python train.py --arch="mobilenet_v2" --model="image classifier" --dataset="Sentinel-2 satellite tiles (TerraMesh)" --train_examples=145000 --image_size=32 --crop_scale_min=1 --horizontal_flip=true --translate=0.12 --targets=["main land cover"] --num_classes=9 --norm="batchnorm" --activation="relu6" --depths=[2, 2, 6, 2] --kernel_size=3 --stem="single" --expansion=4 --widths=[40, 80, 160, 320] --mixing="cutmix" --label_smoothing=0.1 --loss="cross_entropy" --init="small_normal" --residual_init="zero_last" --optimizer="muon" --muon_scale="match_rms_adamw" --lr=0.005 --momentum=0.95 --nesterov=false --orthogonalizer="newton_schulz_5" --adamw_lr_other_params=0.0012 --steps=8900 --batch_size=384 --epochs=23.6 --lr_schedule="cosine_restarts" --final_lr_fraction=0.01 --warmup_steps=260 --weight_decay=0.09 --adamw_weight_decay_other_params=0
Rows from block 3, named by matrix and row number. Each number is 500 + 50 x the weight over its row's rms, rounded and kept within 0 to 999. All counts start at 0. Numbers have three digits each. After the name is the row's rms in percent of the matrix's.
# convs0: expand pointwise conv (model.blocks.3.convs.0.weight, 320x80x1x1), inputs 0-79
convs0.79 098:534523473529528552487500525466319520486496449515526388531406512432459530455510505427529422489550473458545514538504463482505488616559462525479462531482471530531441439560553570484494460453525433561443539498392534502473530524577503572594466450
convs0.80 064:513495540418409539480651457508545558456407448481519540458457530374548558466495540491503568574465534586464518457475590410481498505607503428437503542414521512461493508524545500519519491561513475435567516504562473484468533435454514553484473494
convs0.81 101:480517517482551488463542416568439384613488522481513450554529545438468572426477444508521481403501436513488476530418415528538527556453535480504541500472441527456569587544520598503458456444522471544465440486578422511499580432523530427480529441
convs0.82 064:461554502536559498503585431590460448489535544571562513561490592413407514443488497488534490542450506550525511502491567516494468504506524432513484513547510547577495435493464575449541466491470453497532522409595415536471370386500405478472452482
convs0.83 081:458448524643600479564453536539440514384453497442525437462560447481504518568515558582527473493490421510500420522520491492502498498541494482443478561531514506450527583508472549475422452399406516582582512503512494533558504507517501551589437553
convs0.84 050:521514496467516523521513435541437507465482567629394499415463515494529373513458486489536570517482578501475437566434536530520500599512470452472520457440488410474601479501609483568570387571493464451498472405526517498533507496502497513485464517
convs0.85 109:425555527509532563572446456498454536505457524451542550468402454483419506456436547492541526439476428394480538464552420642472499593529532482527554503485543439512481535514658495492454512406530502486525471465480516446496515435515550509530469437
convs0.86 093:473499528515556467544466547486468478540511517599439442595407505605485512585539466459446529523454519497477505550597485523473498517495488450428512564448497560558548523504490512541523457474592450468550513485488433522489589465618641416499530576
convs0.87 079:530497580494474508511492656422457482399509480444588516533427560476532455599493551483530551437471480466586514511492545489486528541516537463446505407534520430428519599504541540522547536506487529538487453453483468531481495483425523523374607471
convs0.88 099:539455425557569510521547478484486516523568530510519488530524562431434537561519535432437500463509584458442551419484467489461539527411571466518491483429420487543428454463399492492471485526553494570397531396499493611518543589475427449439514524
convs0.89 097:478512456560495461454498560466511500520481507454512598512524524486627486495605477514541535474558511503461576508491434457410393543471488544539540418421447484497387447449513558439555456509519493506441516509544596543571483495425504513575616472
convs0.90 103:477525440614504541477551532495449529384510540479519457521494469510466478460567541497493589411563535527482456528515454532512440536487458545531471432510356476495486461519555449592478485593467454593448479556502497513541502493540516495352595475
convs0.91 109:428480376475527612552467472484505448496447451427456499468483495492446370483424440549551584553501494559415517450370524659539462524528527529475487479538477512466505476522479519510503505489489484482538546441521448552520497517511420413450509492
convs0.92 082:432520423472500588454424528527447521473445484499466434507416441551562452513498524500574527533522468500480602404440533609555495526573559517508496499571614514467541455578465505423470479522436561460400491494480422431533566538504489457526462521
convs0.93 104:446488523514495525471456543524520458489586517611582498593416518382519449546507499538536495518548499541543498392408433522517437535598481505537504594537527449457460530529471626542567483591529500521521473503478487466464496572434436540562521512
convs0.94 126:504471475467433456520577521502509543456437498445458519460468462542549398542644553456433532535519514475540528486453454494456468533571393470517521445449547530464455461486486560426447562447517535506440530543387605516490583533419565542466469469
convs0.95 131:433475519544426547524359495549529426533431476550499408558459533646515413558494481541454486471448424534480438483415545489440517489527563550446403527554533500543461545552451516530482539540454442470440499455454516534500531571543473477513458470
convs0.96 109:495477463453545489582471441498506589520576508511458587502524533537546478487518488446423553438535474512528493520526409480499541468503533569476490440500492438585466468559575605529490424485527541606510453528575407470599552439427592406511477487
convs0.97 114:481461491562522470534554517489497452515482439470446472501552515484461517453518548525565491465508494490535517451552566487553451545579486535552582395509562411440503487526465452508432440513436597444482521496431439436574547457526514348431429385
convs0.98 057:448486429538489563462449555468518615519454487538562439477526468528542552537552523410452577460515590507600485533442547472557496495509495449533548607412479460540557451458578468533484507528508448567528568507526543522459463455444434580552433417
convs0.99 091:541397558537530564492498409522404497551477512499426509581547482574413480461458517408506533513542582463434571491422443597461534495562474532431502481485498515594539514543437512423592493552524505518565505479610560480508499515544531538502453462
convs0.100 094:520489472413413471504506538516393525488531482452597561542538484444546494556554497554353438488446446439468529373532479513475425480569384522520584466550457468499492568494538476491462483459557454429467475499591489501503570511498512481482451461
convs0.101 115:533479481388538480500425608401470514458591557531447582483501540487468508463550542470504507544441625461468486519419539427514431436451508583528463492545478474421534543526534600432468406507541507498479426547486465529455484485481508504470594499
convs0.102 115:587460529458412518490555556547472507474508563516460523529505583475461423491394425543487468481582461502413543471487485425471427515451567448436596487474528539607521570455522476437500521487595519580495464500483458542453470521469419432480561427
convs0.103 065:488538481506556656423475425534559512555445469520399523566467542556427538488430466424518530474474520515583616532468511536537536416511474472421524487491534506521486477444442454413604498537475455529567540475533536494553499507583580511471478485
convs0.104 066:511537541516474431485497524538573520548414604513545468474474437488488553534432493420411438576492538443435496483522452487520537505457446487566504499403528517566538493475529450428489453617569446504377502533387542519463548487417514455443512462
convs0.105 099:486564525492611508464445521527462433382493502504477506534391513476470494495581519442507510469437529476399500532573513523508462399504560575545539380554519475558547525552511441533456463538506441457524527580461489562488522481568480493387595522
convs0.106 105:526503520434538465568490476528488491575410463369478464573600537528465534559467417502435560526474540452575496485548493506543529478462452393508578440489509491493465524523631606465489495491477450563514432563515510480516480462580582445498443493
convs0.107 101:543458550524523543517455462440483497417518584470459483465468499556425452509472531526437451342436531435589493526535483470539472374510460571468473483414550529493519460527483539413506511470436439458548522580381521502476545490545436529446538482
convs0.108 089:488430398436521382572554501443465393504529503512532421499570548500560501478558462497493477440584493509426484469545505471552455490458429558509444529443487511435511503538538533542410475520550520589563499465497376504527543469475474384501553452
convs0.109 082:434494491566478408507487514496491542487478600471556434508414460474494591418453480549575567535532493476499571447557575529491506501560534370530484507491584484498424445508556518537380468454454426482449522529521510484478528507511492576364487520
convs0.110 102:552537533494498461534479480507468374505449506472463477596524499544568482466398510432426499496522520435495444461556518410593572406540431487478536454485551534480385526424553517580521532540506500520500405576579446470590481499464511456528479533
convs0.111 097:595524558438535503438504597596419488460493494457457478612487547493520466546524553526533534484472547487529496474474552517504513530401543505509475446490495637596534557446437484418456519484534552541457449433450478513491448397528427540409489525
convs0.112 116:501443434506468566457491540548490487504511477532527567466455558491383569480525558451496525533431454425505443464571492475506452417546529555487479563531570582420558521541529533490501595427445475472558525602381486569585460425466519485543493471
convs0.113 099:434482420465434502521515462522433423561501537456499539514571485435535500479561550474466535526482453559553471390437398430477468614522582474651487488469432488495481411516525463487507551444502410563453555477489487504539499460504484457439440534
convs0.114 085:425490449561420453486585513517520386467434445460433629536496446529585527600587461508400589479534529411466523466506437500550512488527482548480490424452508502497550519486568528467514461421558430449495448505533506496467526520460548479425525489
convs0.115 117:490406492535417549466459599477531498457580461484585463558590480471535574574514458525455496458524427553517464516518465497503418590487592527497482470521479449537564536424469519560469497487524401599552427474462530473411534461452564504413492486
convs0.116 135:491426428629433482492511537522501521471521526512519596515482524620354438447506561497547463637503501511456392458573528398529475510526561496480583531532477443510505464520548459497440493512524547425498509443465478439532500456510448488480508491
convs0.117 074:530457465462456472507439508527596466504470527499464518533531503533515562579545489510590471515515461423601545624589562473530488513502523521529527497559473468469480531503461480599626530470474552454413473498492615419528568502545612459541536541
convs0.118 070:484556528533510535464453454558449502504466448505498378486557551538471454473466471498561530573475558428496525421471549554469548533533506467443561484436515564617598535509404490415566521482477556460537599493510491504502484521657505528456439474
convs0.119 064:447542493487541488557461441558522468521529446553448576517500616452453498542461454498492446485555488592592511505529397566459495489531495422479507515439460521476404507558622541542571454556513412454420557434491495462527491537575495460525426558
convs0.120 117:453524502516495499494454423500489477453430535447441536579571479528507504471583564470499492531484572478464440585586562463552503549427440455608494512518504596455512521514494470541563451514531397489500606511567567573473569436442505501390519558
convs0.121 087:551531435509370552460476490510520572418431571493576541505485426534562492532520478430446499493563404476514410529495462478523523536478611456458472506507463471519576498487550517608535452409579469561525524514526503574519553442457553523466406488
convs0.122 117:590488553386526518540463505508500521504479555469601370592479595461410476502459522508457436463523518601552527478433505495469493500588448438522477454481528475505530511509446592461570499517523558496503468625525474549546458573529449535561491464
convs0.123 111:450481488403489429593479566528574513523430506546548470553404445517545498439508536546480579396417494618547512395456466473472475487484577559454529477513442464462501563477528517549493515542556382520495463553410462542475490477456510556473506520
convs0.124 093:506508557441540501402511521523510439453450553533474542514510488531550505512447554500462469413542491527366502560530511514534583604520463490466467445531449463422450470435629513479493457528461427389532545464572518628479457496503585534503509501
convs0.125 125:435472520574544534537494480448406421547419505543522483556504440393439557536530534534500485478560532527561477587567488463505560466596503439519566565435485491479567529533538551558555455577536426480450515452441491532499533455389499438539418522
convs0.126 092:503518486407467442487451529510551505548466485412445484476544406431511537497424601513465458556505599489507500429539482511507430473582572507549550395408534437490483554531538502604553532531448517571498484465542453543576606499441492511475540455
convs0.127 092:517576536477491537459541469533552458509460403479531508441490546514500483545520535473514591437530616483508506429553556475457624560466457434427557527534530514403477486479491481462550536420429478674516559490506460493494501538485518566478411480
convs0.128 109:563507496480544499447442535515548550476518530506498495480531474386502452501466469513584404501424484479474468566548538526505583455483450428468578425455460496613525508507571566526524499506504636506576619535431495500477470413526523547480391485
convs0.129 113:498481584556487564461582511450477427612493448457496488532536534500520473490545542545564547352471492473569495490470454548524562475495493483541597419473381420607496508506470489561497447518481447440546463524495477483572534531520469486486499373
convs0.130 092:482540433462493429582510507456533506537469542549495607545572513477469543434434512487442546518448523489453564535582461507590510497464589396476479523462449470471554577476535489548506431464523523541431566507423404534468423406513521413417491477
convs0.131 111:496469485563518430462533538447544490483465558511481463514491482522514480521528514470505449406502452570510466547455590532516367454573470545459480597508408464584534514487589562495478402537545520447464481481446469584396548505431433435412470454
convs0.132 129:463597538553447471500422513506552441540500509461531481537557470377574474472558415457517511462544560465470432574509445434501468437511479597527517505475565597497558531540444531468498536416542473573418423532534533402579520487495484543493541446
convs0.133 109:483545419443452547488491569439477461486392574487464468497517553516515458516512579412433532323511526472532529422496470495562442494501497556505449530484504503548466537452613473553566531396575523536543561529464474472517466472488483439477580549
convs0.134 131:473415456562416421469546492484536527468537508475485522502531513429466530509523577563521562460447466559460507444493577486489464462523519414498529520495472459383487459444489520558401532485533465501508451530423420523543408373461456644543495470
convs0.135 115:457412518502433517455577450506468507514551424516503478416548573470568430425553545498530469494445489561456457423442553523449520431520483549487498574441492493394554431374509524586507513530511467529502514435499408464473537420404518525461455469
convs0.136 086:415600488443524538536490580501566522530514581528526445562514384527523403444442425493535560441554477443486481472507435488448451494520555408447567412512510437427510576513461487423482507410501486602459472472516433487507551503486503541442483530
convs0.137 066:519509525517482462523454520568432461567534450548487526517469485432564486469438452554477431586394522566497498533516485498465472515544536506665484490487615553632559458536481550403410484499449479510494423425523508531499525535482445521516477439
convs0.138 074:431482453441462600487467477436507540396433548434547519568556428532568579553457435525503478424462513525524530380446577482486510535576494455511485556450452456510534481526400484558556547502570505513472472488514453460450453501559479579437415496
convs0.139 077:407488495504454566525499459513561544562560564556604539387446509487540470539561478422529549529564529470544448437467496443508458499496538582582525535483531515492491585456478530407507464465504490579556579562490434536564487418519529496387554538
convs0.140 142:414516546396440520472390544465435470448448483486466484513499524514596409458518410499445511471566380529512564512535467439581482537500486420446581507420491451513546549521527509472492495527515510526528576571624509513541461471462539550551449482
convs0.141 102:590457459469542456477353473490446546507464473459547481570520589484514479578400533494486543454524506528509468553463492544479480404467467461599414518554533523530584465478503468454466597497441494399549451496515476402509535551456489492426551444
convs0.142 133:455456546503428515463482399432562510526472424409510542517530530434503497457493524468580579431416431431545559538522492444426451479531448558513591529431419408450536476510482563586425445481512497502451512486404490467470465465470413477503512483
convs0.143 105:482404520571442445556490495431590483583505506381514545515592528488539523525495492532548493408448422502428541558524482431491471484492485453442552414510514536445552400556470550533479455472570421556462522521382536499498562463528487532448483452
convs0.144 091:485457636554567577562429475495466559542535467492489501503475643433539566515508543526504556478411571493540504534531530548461524442455503448559458515425535457489499517457477534486582430500537428543469502451483477436555471370537549422545496504
convs0.145 093:461455514406467459487475461480471371474575586510533519494476406498486551488525518506481422537521503472497481469462539549437488571460505444488429522472556446536468623620545484495494505451537440527465459539651430429516446461499470542454430499
convs0.146 080:469418531453492573447526439463564471404467532461468541551454490459450507590536426559600488537443525574470485464451600419559569481467545492425473487536532585500438456511479532458517519498486410477571567554493547523488468447487524514549601424
convs0.147 107:376471476490515482568422521516493468557539458488515485557537432553569414513534453458420460461544435456477503490498557612533466503471459508519488439518505379499491579475589529521534399502555517482389582516581549522488537462515435419495483533
convs0.148 137:571518530429574532520551498477547513583537581379543452459555541578485503585444531457450443449491650569594484531454502487506471486571497507572460454466488540473460483499513548459520512576528461488485510574502434539489559603522471467428539514
convs0.149 072:532507466506463538454510493498612426522403587579482521438506481453481448441501488446559548507495497575466466447466490490569396565436471466550403470502479421476557485504532539474447503487512507481446403489460508474514382564432492521355517524
convs0.150 128:524454539515476510452532487461544498612524547544500476504539528474476391469442465429554466413453512574420470526445545514526368463422561497415404565461459400521558520470475592524445519492476556475451443454520467538482435510505414470526486535
convs0.151 118:477462443571519383538491488469414578475505513484428473487575445485560482446605522462494480491606391577393474506547459474540472579465500557522441486472494474484475460463556503606494436540480524579453478498523507536543476510441562562449570541
convs0.152 073:443449527409459525549592479572486505494408490484456574498432522514512505475505576557456499513465448472451592521459451573632489437545536528527593432528553526560464501436531564415417483432562468539480585533492519544465488542422537530524472506
convs0.153 117:504474475517499421514611462586434447460496425459308449507523505495556489502536567600481474459495571560468537498451533599460573464494533455503492451440486569480491526450542485476525471440503507516466472383512467488418493514436513468552492551
convs0.154 081:424559511533508427558562505509513618566570504517506589426448525438502437438474538459545482508526441568515544491499496496576520521482502521460499504576441451544468445510520453508520499550477559480595573586498505495440473389532519556564557358
convs0.155 106:478538434493503500572442511517559493534462537383552489526515391417463528527499615427472429515571544564525550559509459554453480463435480573463510427502457532571476588490547485453530377476543555526493508495530627505441509519506488480427492511
convs0.156 091:622441504408503549496498514534480476524464442532495551530559525538463586517424542549525553566501532502547405506503579463403551385497438475522521504554489510505431447491458518526594495573457455436535554454618476503533421492441477513498582475
convs0.157 084:488576499431450579583505556571432493424533446542460595571444457544483433428519568477499503575419413471419569495494544576509552491456460439450475515503457543547501500583503498433454449480505419527412541527558502544571465458459478538500477472
convs0.158 118:566579452461507523504439560413590467435522551461461492607475512558565435499600536506477479511522474531464393501482507430566410407446479449462403446449510506519550431596489544499499520470579533490508456505519457464429521488416506463505558492
convs0.159 120:468576475515514472498503517532523463407480567433422513458553512462451359550508486504463535556541427490521450568476563429502480455502453495429503495531448618473447533435571542665477525409502587521478463503479464536471519519577486502541490483
convs0.160 113:470455465499563551504521484530419448577451484515481523579519509504497547453488526425481484516581436473477552462582592504483452522536534407415455481588450541643496568590505618534501475553534470492483461434565540496480586479529509441523562526
convs0.161 106:506498464546536520480420424478517533546421467433420496480626622512523501503496517544580538416500490554548456542513509498525469533442470469521521480510436461574550498558544553657487487526444534563464504557471420429497415493441466538535530432
convs0.162 093:472465438453470560411564472566487478490488478521508511549538533546502514489510553477475496525490391443560485557452529610457516485542467520605444590427551420547497558409520493423514485453473575485522488520466535433457452442483612564599518435
convs0.163 123:440512552508515485442482531518544419524538544489515574570466450516450477344508515408459424449504491485531483540547616571478482555506530396458541393529464518592498523417465542607436446551540483517479519494475523542510510415501472489459519461
convs0.164 095:500393457420487547523470509542492496418399500445446573507499529333529489504497506517569466452530465536526488481505498502448476556422468521534447434533493461442520569393470576483426496535484526514609434492532535476530531488493527448595557420
convs0.165 093:466411559550492476418538619454515464446510465565485525501421506555446483515549476458592480438458433591511452468486528468522539502516461486490547533538358434462479505590614446488477525495466525468521437426521476543499561528494438511437401476
convs0.166 129:447425481434451537495524427425471448485491476542513504455433565405435542448524660479504527488543537492462518533475564552462562465524512530522469468557446493514422462535483563546474525444619417442474484459480542463542470440465610569516476558
convs0.167 067:491462477542564482430498569514476476569554423383421523485563536556534528435512422468520438555483479465467439491383536461493614491520537543576488522591525540524507491518456534543533534474519511543427510382395460525435573465556528464484508486
convs0.168 084:457442540471456562496491507447529481501468496481460444543489489452521504398600495532472466509591407556522570382511557509503541443559435533448438519544546447496487633513569572436569549422486561504481499430509504489498449521418418517494426492
convs0.169 096:589552501546457506525472539512450601463531450486490453507549465572394485520430557498491472463589570538501432514550477385547493444429539506549509521449465437504484468460578527489507506482458490553500483652439470573522497534465390553437503448
convs0.170 095:500536500515495488530481486449477490448627544549448506562513479500586521451473442559387481518479531477527385406521546610508394478482508495472540446544510540490422503555497515445475574535459481516434471519522501479480373483539382485400509519
convs0.171 102:566524481490436462531553483497586505426563467579433488534526522544555471505551532542536586432479578605516457425502552568533461537462468469514565540548499507450536486462449406480511515472493463571548435487507526449573523502333522464537408524
convs0.172 086:453587397478488419479461471494582501523464450463459450593553428534481521547507497473418520546448531393520479460521492522484530570545413446513483489476516576504403477511610544533552524499450565467551401543487513560536552559428571556452525498
convs0.173 105:470589480468531509595526561488529480523525515497450454524592518537469468525425463553470457468464552531490445449512540529514544465466525473439438586485533622565472595496578461543427526468512539558559418515550370466515541537464585516439480411
convs0.174 120:489443562508481477437514465470426500421550541567431446515527491471483497479545526510512461528498376557601422449378541432508529480511461478518564537509559445432384494503424597526522457424513532535522466562482583580499502487435464505543438488
convs0.175 065:599552441641495510546364551523489580493488501516522540435399482455565432570541472417514521513616424511496466510509437541518479511500517505533473572480435464476487470520503542611557505476515415466505507531544492562515481503426452449491443530
convs0.176 097:485583456451527547458493513482529462535529587482456519564637403510448444547464481379456538551516516476469422478563463519517521548488498461439447451493458496542508532615467502492524541455417592503493476487628550427508585505477541442499525524
convs0.177 076:572381483505497523495537466406498419374488529479482506487464514515578618545432563599536578473448486482549506478514511435469470481513473449600488552515545432552519526486543559538491540442560550532589505501562393546454482461506451526544490470
convs0.178 081:442457518483516540452539502416512481457491501561530615537559443497501509441546448534495452519389533451445443528540496542524479489447481463455477562384588513457500502472620479508520504556392429623471458450524576497476595500513565518518515539
convs0.179 115:555442511570432512484591557463519485438549555518520519505569515481560501513519535581462537417410473518489473517493524409425512518505484458589504528513418433457476456364510572611515482448514452550550503555469476616424533477458471576512512509
convs0.180 082:521403515504499524476405566517604452506460375408420529515489593518543440481536496464508462508417538453503568515562519435466421415482522485480505472512606513461583497553561484533501537473511560433514504443539557503414491525535578552509553542
convs0.181 117:486487457537504537523435518513468534486531533457496537404509570540490418458465612516483519459497545396586449413512500441566519468502477573589536589545465552453527595555573535396463585515473454474527539453407435545493421477483489535490499497
convs0.182 127:453508504438489503441539473603519460478390493494512578461500538459520556502460433456543504492445593527531535406528567501399520484550426476435532488469438598435597537504546477375526514463553565570540520454511510507451492503502456499546395461
convs0.183 115:565497472498572562456486540510438521493592533502597428589593592470522534601575511488474454468514465444488516546461483467520425546486433572535561462481486535503496439489494553499392418458556408534447441544535509451546458482523510560592521469
convs0.184 081:523489563495451475461477478469403482521551415538427508514558539520548462418578543473476424436465505509430556567513510538442479367499504493511479478376381472508554436574539458484527448437492438548537516511481563555546501513503465469502489622
convs0.185 087:521477521535467477582603509491530535524555370412443520479518501544558539523564504505417474479461540532571456439428544455456499447473469514532525421646539431434546518497541550473456433507560549498526562480487614534434511492448489564456524480
convs0.186 143:505525633507521549466484584482342468435480474483404488513506543564549496543527490549459513413396538524414473527539486526489486546527515511440489478503543514480609517460540494544481481554479555457548523348544471598474523475459526487551517504
convs0.187 095:431585517581419475384510503545545416509535473499492522439519597579484431503464502479490498517495504373477437455512495451496534585480538438564531537535509535453526468509488556599512522514454494486511541429543363494492593462534574538478540438
convs0.188 060:423448352527533478541453525512414568491479585478486488634398525448494581480556397536478478441512469494575564434405573530448521487459475499425468493503499536523487541513489512538552543468543516528527490519440483511526524426499422479514426446
convs0.189 084:514513445512496486519488399588501571513491516563544518465515567427505480453505473521468425448531412517490479449427552456540436507559457465435476417506470525491485461621498579547522512507491534510385549401616581520429559557520478552560475459
convs0.190 105:539451511570522559431524557545465425521482517568543561490483444394509527573447458497608470497510540440609519544508421489498580538417420462591467489441528473492538461537510502493399434429574473465475505484481490490527546413467462426463441477
convs0.191 099:437537464520577413449463592451576473491486539599537519568435393487531538445505544400446402452523451520484564462476558494523486489551407458527455438505490479509465564477519521448551501468433535500502456442475515379565587493546509473505447519
convs0.192 102:432479470472441507537488546461452555504569562598585561552474426381525467506482496489464492474458467546556415483484493392538532480484490584461449556470460551433499561485465439560511524519521429500540489590520399562475555403406525529478481469
convs0.193 092:459529346470443511511421455561531541450459537526562551589475356557528414449494480509538534487513600548557539486498589542492522541541458444479543505449492449456479462521504502507498469530487560505539521598516392485465539544432568460447495497
convs0.194 093:541493478472477473485547403449561597477419516457401532508527512482486565559556416551521587506367444582499558444556531471453471465545538531471491501594447562442444561592525470483467451525475419480556550471509476428553513520464501562503483529
convs0.195 098:475439475483410509503512474504464467491529441506409574522461503469561416527448496538533488466547453433479568600503495447431447496459494519591429458511472483415504558505612461410447518505517467392455544517571577530462565494494574606531455468
convs0.196 097:473465456572506485529564420488514478461430555443560490521495487445493510467572529481520441489518401507557498445597480519497413442519568471527517503534530522535511501540486557473492340468433533601506553481531517642512533578527467460493429399
convs0.197 094:454646481499462521523426546379562496629525451506487547551476538440562470456388528476449500492511461590505493508474573467512488531418472500459499576462595443545493493537438492424547431509505514514565414488540536483511541483530447485435505463
convs0.198 167:467490476524504518515437505462466456427484491406539580545509488551532476544523561577402550503453517390483518451518485491499520515576394481567591403467573535467497507533509460484492503407584447478560428575550492435564624454501514505526485547
convs0.199 077:442526462468391472588477552517528488522466569576480569511573484583508549499471452540424507530461444457518521505476455434518481584376461582479434547508439498499581465495575475387517549535518465536398474529493528561547574532541570514494473547
convs0.200 115:321489493604541532517495546476525516408587594561555513546476479493513521491552563448499440442546572386515606518538449464460454554516546493458508507553566479484516504514488531564594474457504497491523503501590503521586475526470483536439520481
convs0.201 139:438575462518547471538464601493490487517471461523483518591559516501476436495475654424446427523571590435494486511554435558536498505503513472487494433465516521540536570542549444451586555535497616530479514426561573510442546580491490456470509453
convs0.202 147:494454476466524544525523541555465454543381535487393543590489569419532486452486516406560516455488454472544580559484448424492430530444474565511481472489466449489541490479429577490460449424556572502492488413527562551446509518499398450462542417
convs0.203 121:507484528480541473479514514499503469500463516455512527524525561550451460491564524491514434425535525546468430531470485434502442486388476516513513554455370403449548478442498528472450445504482531502531383444378551615523548470536382547526529400
convs0.204 115:588478537556347490465576473460494484618436504499484468542536543438430522496487515403503462473467551549492522510462445486618552545440488466500472511438417506475489479491562571519504555476516517603453524471537455459511524477393488534401437515
convs0.205 111:476477544565534549533470508436388485502544518565482510470426502452445464592539516458484576492572473492547491514558449505527560483522499578486486513458509440531450553560537558452556541438531416472359485397435588471505567421434522568499464526
convs0.206 062:523481532447526521558500512467406465504477451492470483501519525499525555533496508527465505474425529468498479599639521452463489535607570473544456556520503459471634495485498505459450367597426459575528518456510441574431507497455621491497526527
convs0.207 098:521419485497455497387497562406512455536533387487509495507542587539390500517537529430432465544485422500506454523466582515495543471514531491511473556500529524486457521542600591484520460448430423544531568402454527577454469430446530430527484468
convs0.208 077:451562593458543548477466567584532454482526511496504468459523455555421494547468514574436543599527498460570451540509466440462522495420509560402493538511505411469518521599508475432515450463465441516485414490548529442554615424532454540508551427
convs0.209 115:537510421450452503596516454549538487401403509463459563505527460509492497525421537419587527477490565581580444569479495483455473475524482464446567506471447530417522535421470502521525593402424558504572478459531479529417512497422568514530448529
convs0.210 096:559496555544512596490496365553468499526492450482414436550492533584476548496467485442558469506516503498489579459494500609536498499537504514481507502545515553650573551552506521420554496564566561557543547497549541489569543528607562472467457473
convs0.211 100:537517512575441475411455511512536434449357488453532513506479489483514485536420522490562579479463599508434474538564488525523605486502426425486533537452479459378467504563574550464504543460554529456543526491443439515492470534507444471628450501
convs0.212 109:456455400560501601547474555447476486437393501528484461535443483475553452510530500505507522575534563495567467473551455494556462604526548523467523419494484515553547475482458571487521455417543521512509423506499465575438563405577438399435455447
convs0.213 117:414498516517498553532532425488457543398482539445512519547544431494492454560586528549369556647525544477508500482498452439480494513514438490530537405449540476455470436510462495485513389465500401513518538591545486544488604498545531467520489546
convs0.214 110:507443494468494550472463502478525473559494449543474502417474433504567572450468524474504468481406615470567507452467538548410600435474463490487449521453498490523595455560514576397582546517491601387534482540505543484482552440464507465519406478
convs0.215 088:457488518528553504428472448458351536539518543435613558385477450529533402521502557439508557538530451436565392520459556562490545452570535502517460553478515522508438515424562519533449540514443491478473492537495505575492518560494563462519421513
convs0.216 071:543549392429454510398509543566499454509425564472513490449459469509531613539454517514441522471485454512409533487463497395584528529530565510520486578506573473512463390497493532479500528564487587435509558520514561495470526533508462428429383482
convs0.217 075:583487526476479556508488442573560482579540502536510544462470486464464465565461481461508448476516594499508598556520518485450519504589529475490459525531436594613481521415576509466488523456552403429554521454516427510557588505457415433531436586
convs0.218 102:388494472575464493471556518515558479532546539518511532585439455446586460523501463516565546452450425519486456445533532585417608494544498411378486528539464552567514506467544594574427426478492489450487483487580452481544506461533482533465502563
convs0.219 115:531521442512513446451577554483547544533635494387516503522506519529383483484518492462562587439548507437538482522488575525457532490558538600513494526535505520485537531450537421548665521421469511508538463509441501479509529504423458469415466527
convs0.220 101:547401568532544479464483414485496404460504489391511464401430555515482552512538551531443562517402476465459497467570490483494534497467480520575460531443441501487457421504459527524583479457638585504465536514507471511425526424519475508568443437
convs0.221 088:508451522460353522434527543531519479517518486451532505476531581503479537422518587484408450544500442504477421543499556454477510452550455449447480446538531522507563482510508469492463500278536524520464547551425527558498515498436544548482475556
convs0.222 121:502479501544431450568531506567640428444477515517540564507589431496495491502545486546536502478514510536477453493514517406448415520494468457507485422469532494465596515522543485496460487547403510578572543409485413401469529595457492389504523508
convs0.223 095:432435467544534467511485499532555491523508560478477523518485450413419539427496558554537451482524461609513520439490508516507522424519513548577484507557564469527568565512446571526386437442411499472420568468491466584491521574461367455460468468
convs0.224 088:488428535502539559471477523490461509602517494585542527470466472556464400457461495495610465430485495533408446553571510487539475477418567595375405566482442440501527479484503566552469520570461563514485518481463519471453470481501451522465390463
convs0.225 075:366445610576521563445459515536489518520630469577514439538459424492492523528532495482534508581440400529484456474530520615509441516458548531374497517481433508492539529545446555439540503483532445540509567492445491465504451455506534450531501532
convs0.226 094:534458394448500529538513451474495476531501498474578454579506454434409553391571429491523513515526486538561564429505496480464397591612491517487464432453500480537477590511500507357439540464474521531536478531440531492494592539496499518454548463
convs0.227 082:464478516586505501514442509502497486572552444579495583513570443509435537594576433494547461568485586491456480484533461525554517485425458531568529575495510522508539442523486544422571435545497468459496614393494512530462506364448506424503453513
convs0.228 114:511544558485464421529385500499481546453589464480487569482425406449550531503509532525631533521511475496540441530590484596414579447430555496487460510514503415403474495532517452543480480516512471599524523551515443537509525554597512485516558467
convs0.229 128:544440447459555452452442474427481490506561529468550524544523580564483468482477483430469498503595509569464528575442538498472379493551420479495460363468503469521516460485519473464561435585459532517452455489531442489594601618472506449508529510
convs0.230 076:532489599546529453469570483568433469442462495459454391449524581571521465444509529527479554539561477607431524500515477512504551534403456493493467405536543531537499549517521473453475422476568578475519477359501490423462465466506436506580549507
convs0.231 126:469447485486473428475525598579506629490502535415490559541453523509453482479542507506531432486456517535477463445584548430493487474515576531433565517487537396519506455540517518533562501539619517469530385506579449504549514384553478492552429500
convs0.232 138:388482454549510484469419532494464463481469438564526532541468538529541471465527552354506434432529513461466551487396452454563519510521434529556484561472497408558488627510541489434604455534406500575498499454547505525546494540499521447456472478
convs0.233 101:469477452461506451598578495535467457525563570462498447547390462516425461509524452599500501479404488534537537503481549543465487427546469546579539561418449475530497421433531493438573516536516542473501530473473492500512546498470483448681527443
convs0.234 117:527491433518473527495562555539434478504512568480474577495523456545373429415595548477564446480511525495433438516602604457604476470552511538449535511587484428541539581577513517475487473538505503551465558515437490500461516447525386501468508522
convs0.235 077:409525511492494566475444497508324461475505507490551530475485547468516461478462530571454491527488557455451509362552446437550465540546496452575573551490570519522508524542563507506508500518525538556484485494445507468502608383573532446472399528